A small self-supervised image encoder, trained from scratch: layers 10.
Rows from block 3, named by matrix and row number. Each number is 500 + 25 x the weight over the matrix's rms, rounded and kept within 0 to 999. All counts start at 0. Numbers have three digits each.
# fc2: MLP down (model.blocks.3.mlp.fc2.weight, 192x384), inputs 192-383
fc2.12:483494539519493503526487509480492462476530492469502464484503526515510482514514509476512511504477486492503494479477494492535498514479511491505520504494505459506514505477481520481498464527514495485465535534501468520505474493537499523488474510505517526526526504499530515513470508476526500468495535510530491487433537501533487482466471576526430516509488495483489512504504510502477493485460492485481482467542479503480499518521495539514502485515498488523477472472485516472530512494474503468528496508524476481533526528532510483478414504472477430503470496515465507526466530498504476537
fc2.13:513504492514483522493524499495534535469482490524517506466509530457493482490527478533537480528499484531493520533481485530482527517470528494527529494475481478506463529516517498476465538502515476467527503469530529511522502463537448470494506482514493482477488517512533489516537477467488520511519523522547530506460465483485496483498510537452437475532457487486522460472471478516469489499526506480486515524477553477516505520468515542523480467481474478481501496533479490473536477484528531527502532479495486484502518494468507514464462472512516435480504497477524533469529523478483528541
fc2.14:547469561516504499506481507476467478515507524492534480464472508491553524485531479504545525514507490529505481528488562468473527538503483499502533476468520501506485512514528488517486491522483535503535531511468506514492466467501487474476531469497472569494494488524527497518532467493535504501476526470501480476404503474519505502506479528601472502486492486523469488519463485486501528526513505540482508465516492475509494488528489535483523474497527514488506472534527550488533518503528536521516516497521487498505499532522525504507496502477529433492477528468517533510511469538531535527
fc2.15:483477495470508467502509501478508507528516496518470508518487506522479542489516501532520509533490514512532468499544525530500505490520486510523531544499533495539539502535475523508500513483530520471514498511510489511507470502521530478533502492486520457469475517524502531532546479497507519481485472522514481495491514535516468520492485602434445508484516502494511528534492499472489472494502506512478485530481483529507521487512495455472473497494495527521543501515493511468481531521504508485470532502519530521477513530522497518475599521532535548510530507512471471527531489491487496501
fc2.16:514531547505498519476461504473507532515530511513532474523533502495583459483506490513585487514513485470510483480501563537478517492504508483494482475498483486482502476481511488478507516523472505528502534481509489516514504469537535487531500490512492442471484540479508513488456518499512531507509545535524519480475490511522511524527518476466458500484471498524510501535511525526507504483469522516519520495470483494467506493537502454536535469510506469477543471464506500496547478463523522513527497533528501533516476485465511498527514496524517531495526504500515495477524521508489466511
fc2.17:508513474508484475498549521487483498483484527519504495530492518497522517523521509469492469505544488536505470499514543485502467511530512492508524499511487493524515476473482509479435485516527528529516514488469534524529478486488515500515510480511523450504526494495527465479489476465501503471478490527504471463596511532477482514486504392468526527495465531487482466497480512463493483469536526532457532527464441524536486474492518453481462499473506509487462473526498475516518506525530519497498468460482533504472513465507463491533495484480480560467518493516531520522490495499512517483
fc2.18:524471565531499488474463495486509497468492517514498484501478533490486489512480502478533501526547494526505507478512537485491534512485498525524522534458501493519457528490522488491512526504474480465494535475472528520475538471525471468496483527475512518488533513493501510512489476508534504472526472503463484480466498518503481481474502471531527507499516519473469508526468483537527526455479479519458560523474448466489488533515495466532486487475491475525546480469519554489516473469477483488495506457460516530498510462517502479529451499505497465499492515512527496469539474522501501471
fc2.19:482490461520487509480509517466533504522518481536471467498480461501580513482531489475531467471502509489463517503498563517500503468488485470467501525476463510521473479487482525519540524527531525507540524496467466513469503500506499481492536514491467507508518484499528497489522492489527530465471498517494505507594513493526477525529496439525521538480531467498503510478474474510533507541514465461476454523493501518522464514503477446518480505502476470477533462474482481496485534526536495468492519488517465500482468513507543473479582524471513607546482497470461503526517517475475530486
fc2.20:555532518473527509482473488484498509515461515518529497529504529492504485492491508525558473518490516457544526481514497527521509525502499492477518473497478505476486481535534478512506521470521484520456531534474527525510515466504513508519531489485454534491471514479494468479533467477474487503469513509466526487409525504487542494505511558537505474511476474502515506518502492477520525496476468508505472516497521481471511523538522500470496474512511463505502468538509454491491502470517504475534497525505534483476528486497481523508604520522493510486518494524477515512523480527479513533
fc2.21:508525558540479533494426506539528517507458493534520518524502523514456504486527489510513539474503516473485530523469488515470472504478474482520496483515462495528533515489499526479466534483534504540503500466483470528523462466531494483532479465471516566513477522463497507524540520511496467525531501483452534508378488504521499498536508583585443523528522488489504464473528494503517484553510523474530455531511506487468521493539488480518484541515474519518478514471512486473510527472527522509478510514489527447482526525512525523533475523537503484504473531525508479504517534513473479494
fc2.22:473509503483507496538540493535524507510530476497485509506461497481467465480512487483438525507497510545487535502496475474479518500504519486509471498519525466488526538477533504532445530510512498512492483518480495530462504532473538481538535512479497445470478479490526470517499471488490536508533512503489517516536473481481526491512489518433442479475498495512529453510523534524500517485533475486491509503492507489495525523489518494526500481541499469472474472515480523488476500532478515509525517501484466509519499520483533463488487461474512457507485481488469488479470497536481480524
fc2.23:497522623507479527470506531482531515536511485501527534531517532449468513478467521478433491470481480544517497523514478523471492541531480495509474506483514520483503499472508503519544504474510493497470494526499512460499474490525462489495481524508533458495536501511515507495505525534480529521516513512534463523382464470497507501484465556555505541509479503491466461506464489491530512500470465477490510489517515510484530487498504460510458502494483505532462493492467509475511471480505526528540502500526519510465486522508461521517457531490519424525465439468529485492483508466464522481
fc2.24:527465516527530504470537474487524538472527519512467463470509505507501480488484463511494504503505501532487529489508516503504530503478468529474497473530496488503495534484501528479433531468531473477483498517501492534500531473522501512526491482480543449472504494488484517529522497519521474480481515462453476504485479471527515496486524583458499511475493521533487533499514473503496488531514496521520545517507525526471478488536524535475472512486459492527522498531494516484482501531480472499474536466508530491522518468510490471517564465540472487478512481505478514505523504473515488483
fc2.25:464513444526485497539531495501485507484510475514521511497470497473506470482509472517524511511475465500522520473526504522516539481509534527476523513491502509519504497530526502498538508521526463512482494528477521523499501506506540494514482479513509471522508525483539517502543539491506507537543528508552480467573522524508486489508482554390541482513477498518523469512534478511521513537504505493498463480495520492530529486482530523481492526477516484479486512502536505510531526496514480535497513489501533514504490512493527532484510521498512481523535515528518481493530542532542500494
fc2.26:510479453456537484499522485470531522531531471470489523504463483453479492501474505513519474469453506484520496508461531532464477509502531537468476514510490503488494501481472492473492507505535464521466521516491507530530506516464514481496473457508468483493482502499508512525435492518536532474491497477550522488511504466506523480475476536440462519493465503495487465524506496510468478527488505520497487508513481507460502514530501480467482478471495482491502481491515461494534488496518490530470500489465522532502528475469453508510534507511514480521484502464522476528507518519499530508
fc2.27:476522429520495486460501533497505484503487495466530521508476505521509495496514513530501495508526498512497525531510495504490475516473522520532474488534478514514466483469471523522558504525475488522479492490507507524535481522484505475493506496524517560506469505519465489506530512477494486494498515531498512501568485488482476481521501446501494481524483505506519491507497505525515478462471481496470512499465504530527508533529471502511501464489520510510478497475464517526488527505474480486533498467514484495470541506523492474518450489484515524504478516492495505494530500503511523531
fc2.28:540531455499522519513502504477466498519523489521539508492492485517470498515476496483511496468476513440499479470507463519536482527526500525481483466522486482517516493529508478489525504483472476458461478527490476510493471473511471491519464462526524542472479485497526499481538512527463474507471460480467515516568474530507526542518479424493508526525504465482539525523477479499508496470490500492506435525532503494515479510509510478475480472510516525508488518507468496528503489496498480482471513460495485499515514518515478515460587499529477547483514464477482448511489501511512509485
fc2.29:479503515478504513497480513484473511520468513483464515467468493505527525489496519491532509503558467573470527474473461468500502491518516497502485510484533468537522507538523532490417522498504468521501534462529534478513511485528522507470489493497528452497517503514471510536468523483510513488469493492534496512494488512484498528536496425505544517532536484506512531477504486517467524474505512470458544517496452530500525487534467469501514516526479528503489495474524519527489490469472497489484498499491492502511481520483464481501464497535514477540484513517508563523535496530514533511
fc2.30:531524529523480466487446502515502498518508483515536483473483531515514532515498476511497501506549499531490489520495490527479463490527476527496466481493472504504509496515535533516447456526496487490534471518501520520522482477462487492475499488545492497492462467542468495520444478527535512516494490476489492467427492486512522503510495439577459523535484490537523521521467520507504481525481465488487548515504525513480500515500513490457475488452529508510484522468477495481497480525520470509511473506538474506509493511508526514502544484528509545545494524508521550481531467517492536480
fc2.31:478498461511518504466515487524482519482467500524527535534475509487476531524507497535475471534525473437491475516482519485509475494506472475492513489542513501487513520512468497470566529502531527501500508508490506493523539520474529537533499508490537520486528473511461520451457499476516501473466479516511511507517518487472520471508519461569508531490527498466509516531547471508509481482462494485494447505534498470476518525500464479495478470518536510490469524509482528508465469523524484511493529469499493488468499485474473524490506530488499561522479508540470532493499511466467498527
fc2.32:503531577527500468514482500522530478543502490504479501479497474498506477532504502531472479510475523461470514518483506490522464492519490527479476480479478529491492498534511503535494469480519492536511511477514494507523528487459490474526496483523502556507520485515524480510494521529517497504517513508504480472354506488462509495465502585578477509484468524523520483493494524481524509532533513470474467515513504497467485521496493529531480490479488468507502539496526528513478506513478521495502531523502495496483523488543482471482448512477535432480522491508512526485474492498486483483
fc2.33:487464498496503498513564487488501472494472508467476521512536492517431457470500503534456465486522505483501517500518435517500508483497489460503483519466514492494480472504532519503515504489530509514470533497470474538492490495498521466497525516479493481520476463461486522514506514521464536507523488478558472471471499532501496468488521574442491537475520519469478483497522522509510509488505497512519492476478530510494517481514529589520512514485529470486459502482486486484472492478508523503479524506507525474516501474530471513471443524497482416524529459489462497504525461481473518481
fc2.34:488498489497493473509497507486528534531501530524539503530496484472430513490513482508457498519485497427535535497495473480473493524512466508500471466498475487473522500521517514532565484528467497503495537512493508531502524496471517468488492467479469527517477524471489503487504490483520515518532519520458463523441532530468474496518518539470493528502513480521507481482477527477484495496487521489547441501512512528457469481481484540531531487487497516531516503514475492471505469495480516504468489541494504471467510492477514512463570525520507513453505487491474475476497525486525484486
fc2.35:474486473505513476489524490508506463521471530478480503471502516525509518489487522505456527526468508481489489504473511527487462527522471463470509499492538519522508472481528479461520482508516525465477486483498466482500496520502493502521509488512483509467486477511470481467554499508534495473530514465492513540567460493499474507518511392452516503485541533529459505530511527492459516516470515508516469501490494487522475518487502499511490536482474480499519508498527501537490532521501507478518499473528491507530507483516484512502578473538521529519506523507523538530519502482537503495
fc2.36:502505507503471509473503475500498498481479478515475463479491498502496474537513494477485526519562464503509524535477474494492530483477482523479503518474501499477474469473526460522513510510474531502499521488524510532526496535479518497534474507489510561478526509529532489512515536465488501523473519485511522473429499503477467475488494440557541510481476474524479511517490472510507489470517527506480518523497474523486528468465489488525506491499524509482494458523494539479465459477491489512501496460455486525465476479459484493486442490498489473482523490472472520534486494532489496507
fc2.37:547491464526503477511500500502472500497529471489511522512517473504471525526526495511501473503472478461490476535535463521490475512511514499480478509520483523474503524465504514485582506487497462482480486534512524514469526464515521488497512498522476497466471517476465493454550513464497524501484505488444471510547496477507515486535525392531535501525495524514500478508509532524485492447492510521517448492521478509527477498479543494504481509479507517516468491473484514499489475527473473504469522488472480533524531465497522501512616486506520561501463507473489509500474475489508518520
fc2.38:523507485471482520530503537511491497524536478496479467511495488507457465468503461503449530482551461516530498472508461492472505513515469516527494477476475494477533467462504474500458522473509520482463506493509497490468497467495506471473477521489515433512540530492509489532474534520484475507509526505532471517449516473514496505506491548525495516471482492527525484513519502492529474476481510540486498467477462507495540512465473505500506466472518471493460478484524546468492471501478495489475517477486470480495468487514478535526417484480482459513472473489479528532494476457490529482
fc2.39:492483549509525530537541465491527495490507524484485531476503493483491480478469507497528483506467482475513510469515570525514532486469525531488530523502516495481499485488514505532504500525518472523477495485493504515515524516511494509507512534537492521469528531497491483482540503465490477529510507472530530535481539509503527521485519550525489530481514490487502538498481491493525470475469492525496509455505547484490501504531490508523515522493478487496533476487534512508497495498527501491487499501538482518471516511486487505508495506478520450520477553501473543489471515504516480476
fc2.40:497503521484472509512529496482517461514480500539511515523505477547573528495530462496550538505491491468538465488534640493504492523528507518471472504537515491531542481535488486518476475513516500523542519484487505522497486513484535478527517471535516569475516530515515526526502529480514511464498464467538494530490492490489493482521504571497546482480479496505473541523507534499460474480470535490479539500504551518471526499526530535482495480524513478525489535515497539504477519468515491473533488492468475510527471474462533532465535489520506401559534544478480477522529468520535478484
fc2.41:505499549470470505474494501469516506461483478484497530502464524515508470477466485472540504525529465515486497491528517483458499523527472502526489469516519488463467471519501527463483540531509502495516513487508473468465496515514481465510508524477467498495471511487491494496480490525512516502525474478553480468421528467525503501519480557551443510507513494524539488522486494493504465500496479519473515498468465481528482481472528548503514492478480473509466514480468514512511488534469504479476502525499472534470492502489533482510442483497493441509471485482512545544514523523485512499
fc2.42:499493546477500503496430469498512474524482493479497484485489506469485510478529506481522494464507492527489506483494500470500524462482532530461477525491490504475530497483496531490487513486506495527520494528532533518494516533489533503531469475526467528538505494522509475462504505480481486510461527505470522494418513492472539473475507474519459522526485495506512523481525500514502519519469527523531480517496487508509494467521506522497498539461472541520526501507479510482489493515529503527484496487469530465514485487484492480523578510504496507529530481519503475510529503493518509520
fc2.43:509513506494477472495492458516515473483509467490472537530464476501572519490464523507606502485509549467493530508475558531528475511497504486489473494478488473538491520497485466481536479500497541503498514468510474536512500475478509485510471491482492512512518473465490481510430495466486481521515514468537518477432486478501483521476500580585461513490538522471488536506522536485520501506531525466516504517506444530485496497530474523505465490493514485471481535479532492499507506501502489494461501557534529494488523484497474525481505530522468450528520510476482517504489499513498513506
fc2.44:522531513517489476489437492486526488524466526479517496500460488476449546479524499499448492483521507433476516468502462480519518510467519464520492480513473507531521465500529485530513519476482518521483515492515508481486468494506465472499517465514493551487519539506490485502520487483523529498498527477463508479545489518480508478474464431516552536518530520490528489524511485480508494503506485470481462499506489519467464458489535435513512503470514528537471525533480480483476474483515482537477483471463486527527522510465478497519481525528506601511478453482505501512470527471498491470
fc2.45:489469548521505522516528462507517528518496531513532471500507484522593542479518477462569471533489536494481520488476548507525484501463509533493537492536487510520514529466504508478526485516527524512493486517526477520501533474463479501530519493532492549504494525514514471471439493525505489504485479480516521489508510512479509486499477560504527467462487527474461563479507497520465518477497510524460475528511492524516499525486479544475529516504510476530528478482491498483473519461483494488486494514474512521532504518521507533521421511482479408539542546481536483487473528496535527523
fc2.46:481518522528467462518549495524540522476506529477526498483503487492457468501518504495469532488535493531486506477518447478466487530502531503487518478494490475518469472495493528492482517527506532470484521473523511488540514526470479541511476462493515478515537539503493498509482482519467491486486504528494519504449515505487507494536477599415527505467522504523500475526488508493530491468531485510528503473503474508466494509504475465532489477481472482478520509533530489508520484486473473469481479513482481500492489518466473493482492503474489477539534534477507520520517465473496506478
fc2.47:509524545506466480492456523497475511540521528477467485501499475474435457481480486515425484526482489531532539515479468473524494515507536493472495485514498517525535525493480508527507520479536500477454518505484515521544475477496465504530532472520533520478513481502477520496502471468503525504458502516554468494419466471488501480519526545422516497472480504483521439501478501521478515537485523498485531498492471485531514474461527517531502512529510504509506497501505516474495511525487523538533495511485518490466487515465501485515402518472523438458530481494530521534481479469534471520
fc2.48:476487447473479530485510471475491505505484474527502481500474514498533519480499469504488470482528484527525482484542495480467478499528477472514480509506464492516479473505520493470528505534484464505533521516493503492511471515512482501493531478469530491520464531504507522505423487529469467511539472480551499520491501503509532509523503622537556483531515487481526460513501523512467477488527534513526482513494493465537549524507484461471515496529487480526483537465535541488501508479532518501484542521461513485524504515525468475532419526531467504531477494483510532505488492491533476532
fc2.49:497530556519485514516467510527532496470528476493526514470521474518537489481485506470521470487517489489537468466463502493470520487534507498505480498497501496511479478507532518494491520470493470484480509523495492528540523478469466518494535492508493564478515523481489516477488503494473498519517531474516457533478466524520531504507514470510510479475495534492528516516492474475470470480504494493500528522518473474517541514486533520466467516519519506520489496469474524469526526479530475490506497503483519499505478537515509484506400491486466467508465507499511528483532498505521529493
fc2.50:532510490526491491483504517501520493483527499489527472507479525469510465529502480501474496491520515492536485498501502480521521479477494515493505532505509475508497523526514517525398500507479500497511492472471480504532518510486513499484484490536467468493468485528512480482489493517520481506505523517437501490487493510474528479527477438448496539490504507489518469499529492519478495502490516502494504467516443534482455465488502484493511519516534513479466465487527488471508460487483462487478520483478527498490526506541458478486503510475508554525530511488531522518502466523526528507
fc2.51:518469530538492471525461489475529537474539501527480532501527535505472513473469523474457533519454491476516471528470483490506513506522518494467501481496522541516474468489487487499556508497476534479488486503513532470466464509522492539533468513547509520516491472503495486460538489471500498494479480504500473514461506502502492525523475485475485477515471512521540504508519494490509473492498514523485479526542496498498470500484512513491470529474502471532466469489496508504479511502519511516463524463484522485467500495492505487519570491479540552534517490503509498521468510517477538497
fc2.52:510539514526503477480439482511474469483522489482530476511512530465480522457529492520501504515479464484521532482490520459514511481524472522518537459494471518498531469517478496510504513523460524504457487522505513526492500479479474466497460504491488467476479481502486483469550482511500476518515479508458465516477477538458489503505510404581492479475538512519522473531486510517522462539517533495532463530479510511460479486490508485491491479533505492523469497493495501525475477501495498509484499472506482490492514508480473503508599517504517506471490499493489512497466520521461527500
fc2.53:488489475473488534459518489527483535514502470530482500513535513514538532499516501490559502520491519536514510481503564477534514499498527519516498512469512464467483475513523521481506483498479525506501509517510522471529469503509475487514520480493531464526523526519484464533446475473483479533521496480489538521566525512465497514455502410488552504531485488517467544522516467500471518489506490509521534482489520480518507497493500433527487486484469479524486461472486563510505525525516469504523508502516527513468487532500460502538449519490496487521487547484504540509508522467466509524
fc2.54:519482584511521506501469475500479480474462474487517514488527473503505500472513498468519528498537476546500490498518489532499491506540494520513510500505477465504457525509541527501456473504514473507509507463523513487501527471520480530521466474477518516508473535514456507522512487467479530497489502517504492492382540478497492534522508571603480493513531474469495510483517481527477478462481522487514553478511537491489540509494505534511505532483507465504482514507509508506478516479523486477477482536523533476518496505510505489472429497514522377529538538526491496517505517509462469518
fc2.55:479498512495514500490483464484506502470472508488478497484527528527527474472520470519513486522511506551530517498489532529467484477512485531508515492469493495485506476500473512498465528505516495522475532488504535527523508488509467476498493473479483463486494531522470480518531492481465508465481474464458485473501500466467501491469494538421492489508529498501527505515488502511479476521497533518527552477466552530477453460467488593498511481532482470481491531526480495463520523509466516524525521491479509497478523511496478500468583529525498473509480517470532500522487464513520475497
fc2.56:521507536543492473484463479470513466524465505534474469478527502525522551530500533528474506494457485475506474489527508474520525524479480516500497521512474474488526505482465521471521472530493518518485505500467482520520470500499488521483475531471478529483477490509524521460584491510483467501511507508461501507470533494513479527539504491505506514500543490529491535483524510530474530461519477500514489511491508493469476538465506543505504470528486474467533498511510464498532508524530492521512536481517527475473489504507473467481494516504539529474535520462478480530533482528528472500
fc2.57:524536579526533475476456477464499491494521464517532485472528492487458502504490484531494516516549467527533459513482474515484491524470531503500515465500537463473510517483505472502459504527489504467528493511464478487522478497524502535515525536527470475494463528470473483534502472528511531469513531510438494517406495523485496475500519513623471520498487460461517482496471526478537484501528532529492565499492486482521497467474483474475469484454474500461514474503479510519500466502489468521524469537482510496530525513495501529526452522518494439477460470464504506521515469516459484499
fc2.58:475484489466512522497483492492527496547476478541535487467506501497454509514475503477461520533541519531482498474486509505478493524506516497492470516480522513499511529483533463485472495494534517489487530496509474489471491527483471490522531539501525454522473530532504521513469473476479477499529522509462479506569520522492534475513508389484494487529524509499504466524533490491510531463498509487508507484489467475493516488512541437477487527520487533521465515488514499493530470503519503485487515444496516483504482483480531525516478490533508583494497496525490532481483487499512537527
fc2.59:499534511485526500482454504525480506510464532476467525516495511490584481519531513508584486496505512453528485496529609488485500516512515500480522517485465472495496535501487534523550498472492476493509528524480527536481510517476496548500500518556522531500487502481471517499456508505497471503495515533497510479491493537460469532475488524505494464508482484498523511513514502484536530527467519510517506505499530492512509479509470568500497472472494484504467493541484513506529503485535471524504503506517495470535465473521463496467440540494500429499522568513509508483481511501527533479
fc2.60:493518450508485533515479518512496516511512496530519490505472466462486489488485467475456484514511460463459515469522440517470469460464518458517477525505516472493532535525468517493570479467536524494443533521491507473509522514529493505533529518469490549492501523517485469462527528503533485510499526511444471470549526483507521526530517380466555531485513510479489489494500493503483491498480513526528454519520520475518462514479536517504501526523480501531469532515475500498482518486468523465518481464483494486538498478516516530473590528502511530473519484510502498482519516465468479527
fc2.61:495497513465521475505503475513490468494547492498501474476519491502522508495531472495524500508529499542522477499492512488511503463503501531504528512536497460472501531501512524480452504502482469478491481490498503534481499508477489500514498493455482473472476464511476507530473543461490517538490518489487477491568521497493516512465463552439468458530518495493525515507539527479486464531536523529464492503527468499526531522470530503499467475475498471480499477477461510465506530505509501494498485543483482471506509468467456531491541530500467514457493499516494520535504519464493489529
fc2.62:505510460500534504474530527514507528532511491508477480476493466487496490480485480499498507472551497462480459487464465489473523530501505475487473476484491495467515508477528474498554477501476511522464491524516464499516467518500471525524465468508486558496506517479523515490488509509520455468490519485468510518490489522524469508498523628564538478510485491514482490485520472522479482514462508525510455523516481498519496521508488444490468501493510512479473516503514516476521475512491528485473499465505468508509535485480486492529423507504488516512472483458478518523481482484534477466
fc2.63:547535557547464485514496519539484494461473476474498491513463520480553483518524524478562518461559517475513486461460522500476472505517480486520485476523495493508485492527484484527513503527492487510512515463475510466519468503478458467525463478536514537532508507514525526487531484517481487507518485512470468471422534500509528495482478423536548480472524519499503471525491478478485486462475544482492469475506454473531472466474504468480522533513480534511473531498476504506465509465493471522493516478474472510463510506525482493482463479521495480472459525517517531489532472485533522461
fc2.64:482470541522466506538500479516496500474514492524529520510529470483524506520473495504539522493472474544504490515496556527512529519489524518464462537506524482536530472523496495522488523518525491511507525523530499484500494499501518475526467508501465454468502510496488529480507524488501475483490478517507534485432491493508498518466509566483441492487454522526485485529504474483476487558479489530525462479531494498527462485534467515487474502528493486514532523503505497503470508503518467517500491508505507458499476533485483518510562463501476511522462528527491482535477459459527515527
fc2.65:468532458459468525490531485464489531476488482471473483471483476513599504523519529507576533519548533462498499525482598530465522465508467533510492518490504469492493522526488497528485521473513520475545480505528526476483517524471487534513536502527515529527528486471527515512513522470483512463479514502458502506573479469533515480476529536594479516481498514506527520487494522483504483465491523479525520531493486526473553499495470457506531491525513473478493530520522495489487529497533496469475530529491517533492534497532530476494400518503536552508473546516508517502525495502537521527
fc2.66:524469567467518496474539510516491499471522475516508522504490502513491485480478471509512523516527531518514504495474502529527502523524518527513520521526525494468460478487464496469524466497516531475472495482529491481539491513467532511508493534462530512508488534472522516465506498472536502468497518502488517472465499521520541537482489613440561518509500490500482500530485482520531524526469490521513455505498477533535495502498502431531527476499459464458474474469490467482491484477472498473485518517519523521492483497513539484482430486515525498463486508530498462513474504488521469522
fc2.67:478531496550524473487514539535468502517494475517471503535475508500450480490516467533511490515527488475520505483486499491479493488533490457466460513504472506513517484472528517532545499531505485510536511489503474508492532467520508492486512470472515542484467514483471514512506506490481513488452525514481535499494481498499486511514527498581503514472511479520524491526523494466486521468513487490506479464528523513539537504484538465527484515468526473472506496510478517470524496471468538490499486516503462519515528471526527524486438494509468505517505483494499494470487485504484465528
fc2.68:449530463475515503499549516533486507485475491479518474517502528472596490508536480515575513507474516523533515517472558517528499511520527476530479469487526484514515505523496504512546509503483491496506523486515531528481492518474556531498472511536503459468470532533497515535525533470513533519523536472498477487621482473467469468520504429419529509526463508508472513538466517505493502518497515526527507498515543466494470478480497515490483486511473482528541515484516473540520520497475534497495536516465462486483500518491515504466501461490495557520492571504501471473481508500506481480
fc2.69:508494479505518493506477517529530525522496480479534486532511467527497518503465537529492499529505489469480501488534511499513477526487505533526466532509484505483512530486496485520532522482491519508479500497499516474483528498487493473471469471486532521534505518495495527469530497475514486536537500477526498516555472499492532504486510476527504519508517479523535485535479498514472501509509515480482489482529519475484539464506476506520515475534501463511532517503522488523495515472499507487493482538470477492519516538532524496509497481522479531518479510532528463533529520499534528466
fc2.70:447519478485509479493570530493511477515515492520526505470479486511500527481525487467527517527453487484507529490502540527473511494471465517504487517538512490487507498502515527472540507527465497535504504509468522480483472500509465473534465516477481493487515493496515506494470537518504474495505510528554479478556479502485531503470497421415516476471502502513480509484519504456490526491497492523478539475535478466526497512503489462517464532492476502484483509473490479472486464506524538529516474476505487513523468524477475522475482509525511537487510501483489469494506473501484501507
fc2.71:519509474466469524495527515538484481500468483504491479497502477518514527531484489527505501477494501473473484481507540523506501512492476499500526498461476533528471474467504470492527536529508521507530494466489490518510465485481523465494532527482524504520525498489481503483547496514496519497476526490527492533499518480501504475529531515433541531484484523531502478507459528507480486497512474535504493518490508484510485530467490456471494516479516474458513498533493480534493482528500485511462480520484512471487491472524518489505427483482490488480487475513507519460528466531501478468
fc2.72:490494442514482538507450487473497476526514535532498520512519470529563487500465486533556472480517483502487488485523504527522523481533514473485468502512484520480533523524482520495512546501466486488492495462467459513527497493533491524528500510470495501501468472531488462501504507514473514498467501479483491512560478526519473464510461387564525464499486489511513517470527492484502498495478534517490486516460501500492508484513489468500505523469502525492473471493474517468530474530516495508522514472464515528467479488468508459481528528501497545484467511493510500513488521507501482497
fc2.73:514508531480474476486541494473527484512468533506521481481491519513468511514472475500491482485497519544517521480539518499541520516508496483483533547491511541494500536480471471497482481470487515498493499496524526489529472489483535501468517525487492475502475497477541493535477518480536495523519477533543489524528482530507470508496545484543538467517507486524492531535479500481479493504517507531468505474512488463489557535491503498477485522534532500527510480483509520496514476533487522506506527503496524505476515490478503494467477510505533500523482519478470502537500472534492482479
fc2.74:477504531470468468502470504512518521536470481480472482504527467473486516502495491526467511479480528549498532492492461486512481469463475530541523465468507501476530537488501534497468467485538489523495463501494472510461502488472484518479509479469462485517522516504523501518491507524496507522485540501468495494494517465517465480465508524437465482494525481538469503464475518521542468552486474513495504527459493467507523503519499500503480533520530474495517492503494528504521532476497508468474495481515480471525529520496508513504451532507492464489511506488506559514525494484487525531
fc2.75:532470525505488510497528521515517499483501464544482490527518476480571488484525524474535508514467521486521482470496563524514460490481500525502515522487494503502502536483472483516450510526455536496527518502474506523515494526526481468473482486543479500500524500492529506530562533488484502461483487480471516488470503504531464536472473414562465471540473532470469516517497483488489510525512508515498504464476529534467504511465489518484503519491510496465540486484497488481476504517521493483468471463501462481490523516467520510521554487491535465492489528496497508509542503522494533529
fc2.76:493490519506485477522435471497508500522535506540470494493490512514477500514480528508477491483511515500510476519476444476484510530500468482499497501499478526497500483473513480530531498485493497517522473488497533488491474514472473487463508493495471464482532496520510476474477484488464496465505512511573527501403477496533532478489468496566499536494482508501480489498479501522502516511481527466463497498525474468516490470473514532479510462478506531514523472528501518527478522527477526465506526474487463470529508493518493514510478508501507401510524469484532554507500487521507490492
fc2.77:476480478536492524518491495489492508531505538526526519469507482484524510487483544513555534515477534494486526484507578503489472490477468500512521520496504472523492465496502497500607524537500492494517491480470530536492492477529498479491507532522497518477487476536492527458579478505495533478508526472515541490576485529525496506537498423498538535507514505483471504510492502494516493484513479475530474501474483474485530533497517463477492505475526519498500513531469534522503491484499511465477524485519498504479531465524512532512544474522469527540502529519524468501540478517531502522
fc2.78:534482509510499518515491480481524524495477474487466500495493495513386503498471478494403514540518470510532492479519383458504532508498490516505478487525478495502464528531497507506461523500519479523490472468532496497475500497505468506505529492495509460511484485506485477509459489534488488481496476490475460466432515525537488480484497480498503488480472499530489464533506535468475501480476516494532517466469454509528490505505495449515482487533517484534498517469471495508507501525483510524506463484517471456489491466486499494473520534499481559488481421492513458483514497466519513539
fc2.79:498492466514471533494470474518471460498517500465484523508524491482456525465477489489512467486530484491506464509522457476526474539515485521486489457499480507531476513485479511503559514472509489484466516478510487497499510484471527501498497508491512554501478487480472461525564524489525490476505513504427523516544487484481475477530517372457537471499534495482490468490490530477522497478500480493529489539473468475526520506524521490522509480478490508519456524464480476517523474484506485482469490520484535493496526495507471512520542532459461574458506499506520513526482525461492468534
fc2.80:495466561527506532525454505469516485522470493535522498476492506523488531482527499506445490508529501536481496484488454479515478522471536499540524516466461476512523482536509479503430538478537518491508463464499515497504498490495473478490530478487466504489527470510522512480422510522519505513488511527506470506386469489511518513481482605568456499486521467479491460503498519462508517535528489537477547533499492485466488492493475505479488506490505485511532503470503497468521525461472499526502465517515478492530489509464467509511429529489514507518471495468503538517495509495508533534
fc2.81:503508469454479538481558481499471485472549499514484482517508498507422526485509527485435521472524508534511536522534421505473489513533521491526496480492472530508529511528465514474529518520480505467524509470514474513519524531507494497501497489493471496490477487541505498467471533475468475533497546492517523531529527482486508481482501526452493522507499493511473458467537486529476486482466532480486496505477556512491474461481482475492502522486507482466511501470495503533498525510508519500519521537522482527502493516470496466473537485527475488477513432471475464531508524465483528539
fc2.82:481499476485517534510533489483523463524472491501512499534489473468425500515522451520439506535514488495530472500501505522527513532490512524479519493477501530474529508500534489472482531508485469496502486508508469489473474468467489493504468535507467481472531529503474469493421478482497485508519521477489515466445480513519475521512487561541494532502523503491513522529498521482471479495473471486528521478538469494469520508512489471523510509472476480464500512467508483478483458487531483510478472490492484521462532488476503486472474505481475521473522489514534547508468487463479475526
fc2.83:471471545513521483475492497487498478484490482479504470481504476531482511493486486527500479478456513535507468473517550481521503499528495519478463540527535504522526481483508518485450477484491485512473527524485508497522517486508502511482491514522488516505496519505496509519512502501536521489466497501540512483443493510536540491496477616450482541488500488511459524493490542503469532496472486507478521538526539484537477516528500558511489532513528481490538479529529467536539523461523503511510484531485528486469536490473495472494433515497468450542495505478513507526474526495490500500